python train.py --model="contrastive audio-text model" --text_encoder_width=320 --text_encoder_norm_position="pre" --text_encoder_bias="none" --optimizer="soap"
Rows from block 4 of the text encoder of a small contrastive audio-text model, named by matrix and row number. Rows with one number belong to one neuron. Each number is 500 + 40 x the weight over its row's rms, rounded and kept within 0 to 999. All counts start at 0. Numbers have three digits each.
After each neuron's rows are labels from the 100 texts, of 14976, where the neuron reaches its highest value: "tokens" is the input token at the peak. Only what is clearly more common there than usual is listed. The data: synthesized solo parts of chorales (CocoChorales). In brackets: how many of the 100.
# fc1: MLP up (text_encoder.blocks.4.mlp.fc1.weight, 640x320), inputs 0-159
# fc2: MLP down (text_encoder.blocks.4.mlp.fc2.weight, 320x640, transposed), outputs 0-159

fc1.265:469472549546499572468459483506580533424489504518546476458533553515452474502551491462596540432505543514490525534517504472517532549454495518479536451477499500459561521516487521507490494439574506479569510499558534494547568574424574490552401466535495512558469458496478495531533527473434496523488493535547512519482541522510524488551515441548511545507429527510471552461544471454472517535513483483465552493532503558570453468442463508475465429529487462574524489490510514502468505469509520
fc2.265:536491492443499441525476434422513390506508489463492459484510453558468422507502483514497409492461444537503525467471453466482490534394467507383529405509476576486429503507508518506524505471528456460495425502539516479497453511544481526481505438530496485547502444517464536438494439484501467498523558474465490527445472477581509481479472463561473500511485590476504512509504566527517580462545540476535482482569447533510515533465526518496481596446469544431487537514500528514539495539550560
tokens: "3" (73); "e4" (23)

fc1.63:558544500531524516536517484540539450556440413487497551492361462436489500595543480508474605545456512507549503446535496483543464522480520435527548468444458483571499467508518503464541507495477555486532503529502454470476558602518465466500549478393524498501575497590504501483526468435505435477495449543472478418433516403517494531550511499489530497549548554489476551515526527555511556517482471566533413519474522474489519497489462480439476541466489466482487545505434546438407599507459516
fc2.63:495484448502483499444508509439597491505438535455431542439514524567555441536466477453440505484579458480482567466499455490426525531452543523504516545471444503564480488504482477497477493474534458513419457534547512466478502537495486540602633439544564551531527455463486439468437510458450508542449560457566521547508529488477471391454448434453530496492467472510476525461511445460519440502454493450485441568529505554535506436521518446520561521424548542547499541522461490501442519581473515
tokens: "c" (97)

fc1.409:476483432479457446540495506445479553509575441528501484513521470555495502567571509438462543459489538468456463537510500486480494521469481506487395532522455539503518532395485550441496543509483516452539504483538469493476528501510537443547434479483436444447588503563480516542473457472510517507497497536473481509530522446485423514477474440498465490440515518471499497532452528503454481605534468496514522459570541484536454514447550352489544496510526567570518519461479494511501523465453483
fc2.409:499449569494454478418537486546530416448506458558449537490464463511502499546593538455468412509490481509521496440524541506469498518486461530451554513551539550525520515537506510461506505467601442509464453534514480554490494425520462521463534512492460526489467502482499519451480576521496546500571472512490394439520453514533551494512521510464449508535448475497487519488513502468489512508545519504440459442486471552486504491549482477433504475607528434471432508528524498513525512501509543
tokens: "d" (100)

fc1.263:539515432483475463500497565534450511479453414565492529499468578512439508462470524506537571502541538464483552428477486523448546451468389474472431472422471516518564546542532560466484477496480472570493588438502525460441546525549560498516516529547523481453457503507453552537527509545532512437549460535452481565579532469520461520509560506443478485519523435528553496593493497510540489484520491433495467449491507533429497498498464498547511499453549576448522511524481548558486512462407531
fc2.263:464462449521530477531486502509593474536509511448542476553554525530498500500550485503475479491476514454479475517492516496537497454516582541525588448508503529470503509454363505534492465481514490434472427449530455493574543486568536521451564496527467476506523541497403480521505496454512560590522452548437535454475507484518499484501552514523449548542506523475504511474490560493474548510473478501519475526377515598494531520527536463478397489480528468456475509432551476460420533431521463
tokens: "d" (75); "d3" (17)

fc1.23:481443527501452451448553494451547488413493470532494545516482441446440533504561513471535514484482525517445528473519521552476455456512507514484532485462487465583478558503509569499498472475550496464534478590537470558501486539559577402543484469479476565499483552541501543582495455424522525582484527526554491421477578473462407502475430470529486519476457513516513507491488488481451416480500449522490507516484451538555568494527455491397454493578486504480419440467521466531494499539493519
fc2.23:558551457471508517526500481489505463517542506508480540485498566564596474494531512494488503485588471520539487496518508457447542501539497432535490509436468537418560520489488501457553514499466454463514496449475489482577478483560455576464547518521478449480483466590510497411477507549512443470438484499538494488493454462440563445542562510351476529496563488457465485547406465498520561465446516514441518529481552518502525517482509454530506539514529476520575536541427541475491509460476466
tokens: "d" (100)

fc1.638:521482478528458514521511512437520533496412541434542487526513513497506505512453582516460563396542446511494514472447521544502492446507589559470528476420554522471539470533447465454550581593452537582482518559508493487564567555554556509521462460456568456477504501534443476515498522536454521479485518480566512473496534470535459522526437495429581487514528470450545573437447520447552457490459512517529505464479443456541507445494523540548434487509501544532492501454438470467470519430600465
fc2.638:462562527522497497517431503432460563500570506497518488517442490477526486500498577455453532539545483447539452544485455478424494566524481463572589475552548554490520461551594486465510460487479569512493510482474534457454454422510519498495461548443470515493541502581538451509519463560515509503463565544484522443533458493427489528585401490481501528507529493488522538488580496506555555492486450420516509524537502470567580506530463512491479513461560484459454507532486539466538574433498447
tokens: "3" (100)

fc1.367:515505568441456518465498554470419502449539482469503552480574465512528515474532485471520487451576478508449445492506487518538451468526519526570508504503509486527435505544488458487503581537459505546423459475538518572475477407511513495451451434632441470484437555513501465491506523507519472475519440524462456485507504457461505503458472505473467435520431487540519464544528503552433567474497474581520592472498554494502506486484524485482522474506534409516518525488486477508477413567504533
fc2.367:488445535498500485576542522471472469440520483480578486460407518489506530486529539496503520556537492522486582539494466445503547537525463486508520474517528541489576489454553529529492515550492435471529402505495476481461438503489519418452555521518545575520534503407486490571486501485470413470487510432497524439485524458490439458522469525524492543545485472555459466482558454516484468514492486507523527469504480498527512531468452483512514520494488525575493483538435546526514408514475500
tokens: "#" (100)

fc1.245:468502444443539457534432525478492473439537492493494429501480528515457518536540553509513492461453529515472512519495498492581475492470527486522530531490497437540518511474506507421457487490439492541541514434520559570496442544521546527500428471506635497379593509552498519527509486480433557535512425480504575511551532443493519501493480493499430530548480536545530469560560496525481481580515504516457507547522458508436501470484506505488425509530511589529492481473517532523571495544430529
fc2.245:492514452488368514494486538503436531504490528501399520506490433534484519538540481459521479527462523455476526427511492555520534463488448495490479477506514512538567513512480540469474471421534439509538459543532467504462520476533553530528502532455483534574502456483504507489489520500472550557458455567467523453495448604529542491501487566437494453571430489512452564514454531501451505530495586489563471446475409539519537503526510502505506483513475481526482534585473518483513545476510605
tokens: "d" (100)

fc1.570:482456542510478453444518510471537571377489486470504497463595468543490545531509417570504513519465474536521512435548561497435481522491519493442470477429499441429480475524536417465498462537468561466461456562525483475535508511508573456511435444542415504496533484496441547535495535482526406413486531462573497492461417512517447459585466504577483471480560498428464456542539517473447476517461486572504529466489476491520456486485521529503499456552500456560547520447472551510464493537530458
fc2.570:530546555496493494496509523476510406537487478532578419560539491500519458563478493428512533501466517602523568509474550414515491531515559558489516484468525465481453543522567497624474563485432531416541583508498456503453491483444512492551459436501523454563555549466457539606506473539502519506461547491519540573603507504448503467472518542570525481447484531504473583487494525525478469464438496504495486507522506564522476502547495498502509562503465471537447477549475510490538475479477472
tokens: "#" (37); "g" (26); "3" (19)

fc1.209:488453579519497483439460462433523521564427482533486479493462562522538500535515536498522523475434488513521513509504446465475519483516660476522481510492461410430497422489425564501516531544498470557434552494463506506509469491465532498541495514544444504450506484424457514489483490549500462540558493509456565468503533429494527511510537497425511550493504526509505522505555476474490467540529543544534475480495415485486489496509437517562467502551514489523457487500531545532458430525536497
fc2.209:420472524413422563511500472449453427487483518545578469540475505449516474521451508491538452440605492567462444492524540511513545505483454484579575504497454468505568449514472409468510494527547501507517520475501509517432480457504482481511500495513525553479574498513523496515485508479446589492531439438474450462432528484433514487463416445515449448463459506475481516485511500442499465518425540496526533454584458511486505469563453466443488589525534520525444513548469466532519517520467526
tokens: "c" (78); "3" (11)

fc1.157:457479547457513486396493523550458503492552448526527527473456480583528469471505508514473518528517572562551561419484560560544434498520526485512537492550475538506484473522507524558480462453556469463501439556546537488525516492482525533501452530454515611467465524513478470530562600506538525536471475484451421527495562476501564513561536485569452488515526491440467477521521478584451439537524481476505567508446450563482498521527505448480402488517453488503460515537537460541533463523502550
fc2.157:503518489467496470550547524498587464461489435509473510471521496519534469579484468521439502440560454536497458524516520522490460436435450521524515529497487539492456502515487473438453554469470480457495483475500456445468484401511467566435526457491510507546492510466518464441461431531516494479409484502417531465467444519543461457478545504446485494456546476536418532509462488497584483520513585545453488471614461451465543525525459523486551478439529518489509520549431488498462574531471460
tokens: "d" (98)

fc1.390:436512576579448486537514492496511478465527481488498462459468523445567470455511500543469572466489532455466492516525503555529491581541544507468521486501516552475505500583494505480481494548510510591513517452488502542556546414523454505498474500525484496501476495473529442534529467515426499561506436526546577522475539510483568543461459506537376514468526525484484591507487468501461521457577496439542444489446466526510520538520477473520477484477508520555486454539527548452450503434481587
fc2.390:571556447470521525484543468509462561428529494530422526559564518568486561521526534563526486560495464525492516527491468565402526498422464517508423572544464527491533503426476445472510522423494517530470486515497538506463561513467487509496612508533522544460534478530535511485490514482588428481464538503525460492480507497432492520531525555539514440474494523515503460480471474502502549441546485580474465546495585497510427576457524474453463538478480545446502552519520544514532463517522500
tokens: "d" (56); "a4" (19); "3" (14)

fc1.518:476564473486415502599503503469547453555515499484442515435472428397525458547520485475473535456504453402491517495536514486489521543472528553487493517510498465514463518454514544444391471554455500559474541541486495444485479527473414509510475420539492431462537482498459446482585476520540488451529440493494523502453480526521464490494474588481533534501465479526571489458423414460546533465532543453486528501463572528532453494405493484466468523542489489502467510593556478526499499510471473
fc2.518:484461462526532548507434507470506565470494506547550535522474473545525492460500475413454429527491464492527485522475546506533522486425436478535489487551546522458513497486587551528451479431505521513499438438489422451472519565473550474482460480475502494492540405568471449455463468514521472471469513480526555498545498506457435478526522523501538503484522438476412474491529517491491472499495519451501434561411487576469488489498473452510526490462437556500442492448481504549430513456502500
tokens: "3" (94)

fc1.451:547571575491461482481454520438512478550482454524510517542541516537490497550534509573533502506482499546532491481546490496488497483524501518459502466575457436520501556548486476537525493530549489446465517448485603566531529487497527508518476536479424507558483455448404473509541447461559461462509552524556456544517539570531434531520494497435511463488472551540535458529473497587501608472557499534521457436473494447566476483467527501509454414476489431484451473504446499477470539484458588
fc2.451:508532446476536532446548505541451504525611409510523493489522485487481519502430551504542434482485483540442455464485549524516509517574487573471496523482502458465496566519484437506496495518492497503457534562460445490478600483463430540481553507560507494587484552560407540437519467496553551567518483416490491456474494530480574485481537450529419445497502491457407489498478563510401476564544502474539451518544518500465439455574486535504475459519497523524426563415509509532541437476474457
tokens: "#" (92)

fc1.75:531597467526473446497413548545498510483484501527483516486556458528529532472469545499492461511498490582456486434508520492494451541479530511531469498468517550505472463475489464436523508517508454590545544491501497404497491473522533517504485541446478516526516443530481445551478532471527480517460536583500569446470596479505483495496547467450394543499499433485437508469507496494511526454454506448441511537577512489586479500534470550520415508479479524448543471469472432495458485484512505
fc2.75:442522417527419550542499493509551503499533488432486467482445494536491569545540501508441544488532472504427510581491444499516434459444469481543475611509502541506501480494545499497521462446486429596543433559462521482487547529489498470602480506492509430490453506476499484484553539523424473488488510522431559439549486480532510446467492472501525497530467456461502516500479526493453452540537499471519516553400518492416534464514480478496507506435449521566469511448504536387449487474521557
tokens: "#" (93)

fc1.286:484595474503459510450526445490529580495468531509467485528491536531472437529479606533509491534451451441456482476437419493463493416458525539436575512486530506492530606482476526517476486435472534520448545566531503504595491590480484526572464493503442484462543532502445471503442530485459454450505522463471535491553441555507481486520464545475528524497527532501485551433466447484501522526461420466446555526516505452562456465482524523525539502510504488482539544482467492490466418452514447
fc2.286:554537503492564410568582443463527499463497506467491522488465548416522529531549472509486516503557457426472491539519493600484514566515509507547541460521504466544448498494524502483477500461504421511628548436481492466510444545512541517546508507518434500522504517527440519588542569503530499485513472499514547536467473537541516516488549481475497532476494481532435452513477503505484479510545490416487481591544551526456543565494511463454552511574450481523507592475567527519516535381467479
tokens: "#" (97)

fc1.422:498535541461447497484494504519625549462481548485546465415568501455491487455460476489476533470500529521479559481533503482537522446502620537523475504483468517529431501487563426531475541489500505442509490564499440528459525441546498527546522453529415453532521466523518563588523490518506516522453547559470497492478461527514423543517544496522550541551478543555421463476531520488504508442486489449469533541486453404536555369525490518452468471498514533480504530448569531506583483470452504
fc2.422:433506484499501534480509478582462471528471452492460511473485513433619528514540472442516469521499528493570481478468462514474499488474492507497543438475423491502468520476541541476467499505458498495446451455454430503463416540526491488549414536467549508556523435493471525514490473624447543500521461477451577547481569444508469480568469508551484526514532529509519561507520555461522559469474439480515453500516423549469424531472557517476469488495449544492426475481439533549476486416504540
tokens: "#" (51); "<end>" (48)

fc1.528:494525525501467561487500468407492529466495482452481477458556490480406483518533513545566455486488557498453498559469579495468496460522527461535489373536472456511542552518540468491456509524524585514450569530474510515470529450486548455559442497520453497538535517504445501486429503525501473523519505525525499476502431497546523491442555516470434552424504558557461546465500479512544539568521500549412508425535488520475524511557478518485531523501515509515503548525487505515485474485470541
fc2.528:578503503411450439547528560514488465520506522487458539496482534441499500504485514541512472420499524497488460546459453489475528510499500578497508500475565470509536532556464543453510528453504488456558511473468481473496456377540525584533452499509472542489515491480546447419528493572472449550489457542482485552498485470439468549548510481460535506522510530527542526458449498514521446538531515515569544438549529472494492542476477481578460510545565471483493530473525492513491510480503594
tokens: "d" (89)