{"train_examples": 39062, "input": "waveform_16khz", "tokenizer": "word", "text_encoder_parallel_block": false, "epochs": 22.6}
Rows from block 5 of the audio encoder of a small contrastive audio-text model, named by matrix and row number. Rows with one number belong to one channel. Each number is 128 + 32 x the weight over its row's rms, rounded and kept within 0 to 255. All counts start at 0. After the name is the row's rms in percent of the matrix's.
After each channel's rows are labels from the 100 clips, of 14976, where the channel reaches its highest value: "peak on" is the class under the peak. Only what is clearly more common there than usual is listed. The data: synthesized solo parts of chorales (CocoChorales).
# convs1: first pointwise conv (encoder.blocks.5.convs.1.weight, 192x192x1), inputs 0-63
# convs3: second pointwise conv (encoder.blocks.5.convs.3.weight, 192x192x1, transposed), outputs 0-63

convs1.106 110 [101 113  99  73 147 161 171 128 104 153 128  98 205 131  55 134 147 103  98 122 141 118 170 184 153 122  75 154 209  92  75 153 176 147  78 104 151 142 134 102 136 118 131  47  83  86 144 147 146 112 125 124 157 113 131 145 170 166 109 197 153 135 119 131]
convs3.106 096 [ 92 130 114 146  92  97 110  19 104 154 121 130 186 140 127 134  89 137 103 156 107 104 158 151 128 151 135 144  91 150  77 141  72 119  85 148  98 115  85 129 119 161 152 126 129 115 130 124  44  97 109  90 104 103 149 135 154 185 125  82 114  96 160 138]
peak on: F#5

convs1.83 104 [161 150 168 178 130 164 130 138 120 223 128 135 120  92 163 136 140 167 165 131 118 187 121 115  50  84  60 114 108 123 103 130 107 171 103 178  97  97 111 122 136 157 197  68 129 107 165 100 104 170 164  90 103 136 138 104 144 155 102 100  85  62  76 115]
convs3.83 108 [101 121 105  91 135 153 115  51 154 129 167 125  63 165 176 110  99 138 137 144  97 153  89 153 141 149 113 160 153 112 108 125 165 143 193 100 119 125  80 109  70 131 184 169 118  79 130 151 158  99 184 184 174 120 123 132 137  78 120 186 137 124 125  89]
peak on: F5

convs1.179 097 [139 153 136 122  99 118 129 130  96  73 120 112 139 167 164 158 135 165 144  98 146 123 168 162 110 138 135 146  93 150  81 102 124 176 132 122 181 116 124  89  87 106 111 203 152 189 120  79 104 126 121 176 145 184 122 189 102 116 145 115  97  97 145 109]
convs3.179 106 [ 86 150 135 184 164 164 131  79  96  86 214 112 139 116  57 179 194 107 141 115 138 135 121 138 172 144 136  95 154 111  63 154 119 142 138  98 141 101 111 116 114 111  80 122 131 138 122 126 120 146 131  78 141  49 134 122  95 150  81 155 132 124 173 109]
peak on: B3; A#3

convs1.81 097 [158  55 112 123 100 122  59 180 133 111 121 148 139 120 104  73 198 159  91 113  98 130  97 143 203  75 152 159 172 151 130  56 144 133 115 170 147 145 180 155  58 170 120 157 129 129 114 118 125 143 131 156 148 155 136 107  92 127 176 145 171  87 191 142]
convs3.81 089 [ 85 101 128 115 119  93  81 158 193 137 171 133  12 178 153 189 125 138 154 137  93 127 175 103 146 145 108 145 169 118 112 175 148 136  97  90 108 154 195 141 163 109 142 109 129  67 111 139 134  53 126 159 144 125 176 110 109 169 145 109 173 100 122 125]
peak on: G5

convs1.168 094 [102 151 134 124 139  90 143 116 131 136  73 145  65 178 131 129 113 113  95 126  90  75 111  91 110  77 120  98 111 137 132 132 174 163 120 152  85 150  83 102 118 105 107 114 126 170 105 109 164 100 108 115 176 121 137 198 121 122 179 236 169 111  84 127]
convs3.168 103 [119  99 126 120 163 134 123 173 104 186 167 124 160 116  75 121 139 105 135 114 140 117 128 114 126 135 140 114  64 121 130 133  77 133 162 128  95 132 146 142 175 144  89 191 152 135 113 133  36 168 116 133 111 149 151 121 172 168 142 112 213 109  91 137]
peak on: F#5

convs1.36 102 [127 126 175 140 106  80 147  92 100 186 169  84 198 158  94  93 111 143 132 143 145 134 118 148 148 112 117 157 150 124 169 112 140  98 117 182  80  81  82 116  86 164 201 135  88 109 167 118 155  97 151  81 128 123 112 168  99  79 102 135  70 157 173 150]
convs3.36 097 [147 123 153 143 125 116  90  56 121 114 155  67  76 148 164  78 108 133 127  69 112 148  73 144 126 127 144 111 114 126 139  86 133 137  52 102 153 147 102  94 143  84 222 106 143 178 137 104 114 105 102 132 192 158 165 107  48 154 145 103 129 163  53 124]
peak on: F5

convs1.157 082 [ 65 141 107 142 171 108  64 178 135 133 134 219 114 106 146  77 147 143 144 122 126 108 115 140 160 122  74  58 144 193 172 104  97  98 161 120 104 127 129 169 141 120 163 150 127 184 181 131 165 197 101 123 147 126 142  74 140 201 104 100 153  96  79 134]
convs3.157 094 [ 65 112 117 108 143 140 190  53 109 113 105  97 169  78  58 159 169 101 182 123  68 119 131  97 102 112 105 131 203 129 101 154 144 144 165  87 106 147  77 199  97  72  75 128 123 113 122 132 179 191 100 121 122 121 170 160  46 116 215 106 128 131 118  94]
peak on: B3

convs1.88 096 [120 119  92 125 136 107 131 183 116 118 133 161  94 119 181  62 115 113 140 129 126 121 162  99  84 167 109 130  97 155 197  31 156 128 197  89 135 151  67 151 145 156 136 152  99 127 121 140 120 161 173 130 131  99 120  99 116  73 120  80 165 144  94 159]
convs3.88 092 [ 84 166 144 126 144 127 121 149 162 118 139 139 149 120 131 239  94  53 173 136 179 122 134 118 109 111 142 126  68 115 142  96 148 128  83  95 146 135 176 122 170 121  48  77  86 139 114 118 116 174 106 129 109 173 105 106  73  90 161 152  83 129 104 120]
peak on: F#5

convs1.20 088 [132 147 190  55 152 143 141 110 140 137 101 161 180  84 142 139 162 132 159 128 101 149 119 115  86 141 145 124 142 129 133 123 116 115 120 191  92 131 141 117 120 194 125  93  85 132 117 101 154 130 113 107 106 131 126 100 166 152 123 138 100 161 173 132]
convs3.20 095 [140 162 103 171 124 130 145  50 142 157 168 121 130 161 110 127 137 179 138 115 139 129 131 102 124 168 111 136 189 150  97  95 134 115 157 172 197 140 100 107  95 112 138 189 109 130 129 134 152 118 178 148 196 149  92 102 148 165  42 111 150 135  96 116]
peak on: G5; D4

convs1.151 081 [ 73 169  80 135 167 152 178 141 186 180 121 163 217 146 111 130 104 123 106  91 137 138 126 162 203 133 115 126 113 171 143 184  80 119  64 110 132 105 130 192 122  96 121  51 118  82 153 133 107 109  91 118 157 117 103 116 131  83  90 146 155  64 113 121]
convs3.151 085 [179 104 124 125 133 126 140 111 128 172 169 169  50 133 184  69 134 149 115 160 115 106 142 126 111 164 163 125 124 124 155 130 125 118 146 173 107 133  86 151 147 160  88 131 112 109 139 138 132 113 124 154  45 135 196  86  95 124 107  87  92 163 192 152]
peak on: F#5

convs1.4 095 [ 89 133 148 167 177 101  99 104 107 119  62 173 192 146 100 146 133 174  79 151 121 176 179 112 119 154 101  50 116 109 116 116 132 131 131 130  62 168 152 119 133 129  55 131 133 145 147 148  68  95 165 114 144 160 165 165 180 122 176  86 155 125 179 149]
convs3.4 099 [151 116 155  92 141 143 118 221 126 115 190 126  79 134  55 117 135 107 129 100 120 151 162 116 111 132  98 123 171 142 114 125 158 146 188  98 102 125  90 191  43 128 133 118 127 194 141 105 104 142 116 101 138 179 113 130 133  77 166 167 154  86  86 139]
peak on: G5

convs1.174 110 [142 130 132 170 188 102 144 147 137  82 151 157 106 113 143  92 149 142  84 133 188 131 108 120  77 118 149  96 111 109 176 142 110 184 132 152 149 168 143 155 153 177 147 167 157 170 103 135  76 138 123 102  67 119 105 132 147  96 116  85  97 150 147 101]
convs3.174 102 [118 142 135 131 120 133 158 101 137 250 153 134 127 157 145 144 160 142 135 127 121 133  97 131 146 103  80 123 150 129 142  93 122 119 155 128 138 132 121 107 154 136 125 186 125  57 131 126 143 137 108 130  73 121 154 119 135  99 140  88 178 141 150 117]
peak on: F5

convs1.87 098 [ 70  57 137 105 125  69 127  95 173 137 143 167 112  99 130 156 153  90  95 138 143 111  74 118 167 150 146 142 135 151 104 173 139 152  91 112 112 145 107 109 147  68 162  96 130 139 131 162 138 108  91 124 187 162 136 110 133 135 185 113 117 112 123 104]
convs3.87 106 [114 188 120 175 122 119 101 109 138 150  98 126  84 135  93 150 143 109 125 117 122 120 116  99 125 114  95 143 139  87  65 118 134 128 157 207 171 104 107 139 138 124 107 166 119 111 115 146 186 134 204  69 157 120 131 133 178 118 199 164 125 139 149  98]
peak on: E5

convs1.27 110 [168 123 131 134 116 100 107 134 121 163 195 165 132 128 116 117 170  73 128 112 176 126 100  80 133 168 109 151 108 155 177 111 154 140 133 112 152 125 154  59 156 104  85 148 111 176 113  49 199 121  65 145 148 150 132 135  44 121 149 116 135 123 119 130]
convs3.27 144 [146 141 125 138 141 142 128 112 148  85  78 144 138 141 116 121  99 142 154 130 136 126 156 143 124 129 108 123 177 101  94 149 153 121 141  71 158 137 188 205 142 126 183 221 152 177 125 109 192 174  81 136 154 249 121  99 157 132 110 123 107 132  97 145]
peak on: E5; E4

convs1.60 098 [150 115 128 172 162 135 114 114 122 132 107 117 148 157 147 164 174  66 130 191 110 149  90 147 145 127 138 151  99 124 166 166 135 124 112 129 176 136 143 131  93 118 117 187 178 115 128 207 136  89 123  78  93 172 104 121 216 139 146 115 153 161 152 177]
convs3.60 102 [117 160 129 124 146 149  99 110 165 234  84 149  68 113 125 151 115  76 142 149 170 109 178 136 105 118 146 129 122 126 143 112 162 137 151 118 124 146 157 133 121 137 155 106 133 132 147 121 134 125  53 135 100 109 116  86 200 140 203 112 136 112 114 175]
peak on: G5

convs1.155 092 [118  95  64 115 135 136  63 100 129 132 171  78 170 132 154 126 182 173 153  62 154 164  78 131 112 190 138 166 176 103  77 172 203 127 145 140  85 138 158 131 174 126 148  88 108 111 107 159 116  48 168  65 143 138  96 129  96 141 112 105 124 136  85 112]
convs3.155 086 [ 90 117 122 136 119 137 161  64 163 112 119 119 173  73 130 179 125 109 138 103 137 106  82 101 125 142 153 136 117 101 121  98 114 138 126 114 151 139 130 152 171 124 129 215 138 149 129 109  82 114 221 176 143 165 153 104  91 138 175 106 150 125 131 176]
peak on: B3

convs1.113 115 [167 131  67  98 156 157 131  87 110 170  91 203 203  76 102 185 177  92 115 113 179 101  92 101 143 141 141  97 136 133 164 119 140 140 166 125 133 178 174 136 156  97  85 141  96 100  83 137 117 135 122 193  44 100  70 158 133 143 160 160 105 131 174 150]
convs3.113 109 [ 95 133 128 101 157 125 141 119 121 217 191 134  96 135 156 163 136 107 117 113  74 136  78 111 128 130 138 131 157 173 163 156 172 140 139 140 150 118  84 123 132 123 136 255 147 124 130 135  92 134 113 145  55  76  69 133  69  76  74  99  94 130  82 127]
peak on: G5

convs1.140 085 [111  93 158 163 105 147  96 133  90 126 135 112 210 139 174  99 191 135 176 133 136 109  61 124 100 112 124 134  83 109  53 169  90  68 116 124  99 115 172 120 103 124 134 114 100  98 160 164 132 119 129 152 166  86 109 156 104 154  84 113 153 158  98 163]
convs3.140 079 [177 175  92 168  94 141  55 116 140 113 101 114  70 141 100  91  95 110 120 146 102 149  96  99  85 159  98  97 139 156  81  85 145 153  95 122 122 127 110  52 137 106 176 157 144  58 142 164  99 161 119 172  71 164 117  94  96 151 137 127  65 117 128 109]
peak on: F5

convs1.180 090 [154 159 135 164 151 108 133 136 109 129 121 139 146 122 179 187 170 115 139  67 138 178 156 120 174 151 131 170 119 108  73 134 142  56 119  86  92 191 125 135 106 117 126 146  86 171 129 163 181 162 103 159  92 169 101 125 148 210  87  98 176 189 169 139]
convs3.180 087 [137 131 143 140 130 157  83 117 170 123  87 151 105 161 140 160  82 170 105 116 129 123 143 119 122 115 126 107 123 117 124 142  88 142  97 123 143 108 153 147 106 114  92 137 115 159 125 134 120 120 145 142 125 182  37  94 182  93 118 110 127 197 132 210]
peak on: G5

convs1.25 099 [ 92 173 118 113 103 114 102 111 133 160 143 114 125 121 131 101 116 143 117 134 155 113  69  87 140  38  56 123 154 156  67 108 123  96 130 150 109 122  98 127 116 142 114 136 108 139  86 177 133 141  96 224 165 118  75  70 132 117 130 145 120 150 145  66]
convs3.25 108 [ 77 161 144 109 143 103 119 140 126 119 163 100  70  94 104 186 103 111  93 143 143 130 144 155 132 135 107 127 136 158 118 134 112 119 153  94 111 137  98 132 145 104 104 211 133 100 142 148 210 129 196 187 131 180 136 100 209 130 244 154 155  95  44  96]
peak on: E5

convs1.134 096 [132 154 134 126 140 148 137 109 126 117 165 148 116 112 147 141 122 118 141 153 145 177 177  99 124 149 134 112 125 133 138 135 137 120 142 100 140  94  84 155 132 195 176 171 105 113 142 136 114 177 160  88 200 155 160 116  75 125 185 179 156 103 148 118]
convs3.134 105 [113 170  90 113 142 115 119  41 123  64 120 158 151 105 110 145 125 127 132 148 146 123 117 108 109 123 112 122 158 129  79 100 101 119 107 173 101 132 156 101 136 113  84 124 138  87 104  97 172 133 112  90 163 132 134 113 173 129  90  95  92 101  88 102]
peak on: F#5

convs1.170 104 [ 99 162 138  73 128 155 188 140 139  70 121 138  56 109 134 101 186 148  72 118 175 129 109 161 173  70 122 132 120 130 173 134 108 129 153 112 125 125  90 124 131 120  69 133 193 143 146 205 129 114 145 103 166 147 157 131 141 104 142  75 119 153 130 123]
convs3.170 105 [ 94 147 116 128 122 140 124 159 133  15 133 106 186 152 116  67  89 124 107 142 143 128  95 116 131 111 112 151 178 153  64 170 102 112 139 131 106 138 159 126 128 105 183 188 142 113 136 123 120 114 167 155 116 138  93 131 189  72 179 152  98 122 162  95]
peak on: B3; B4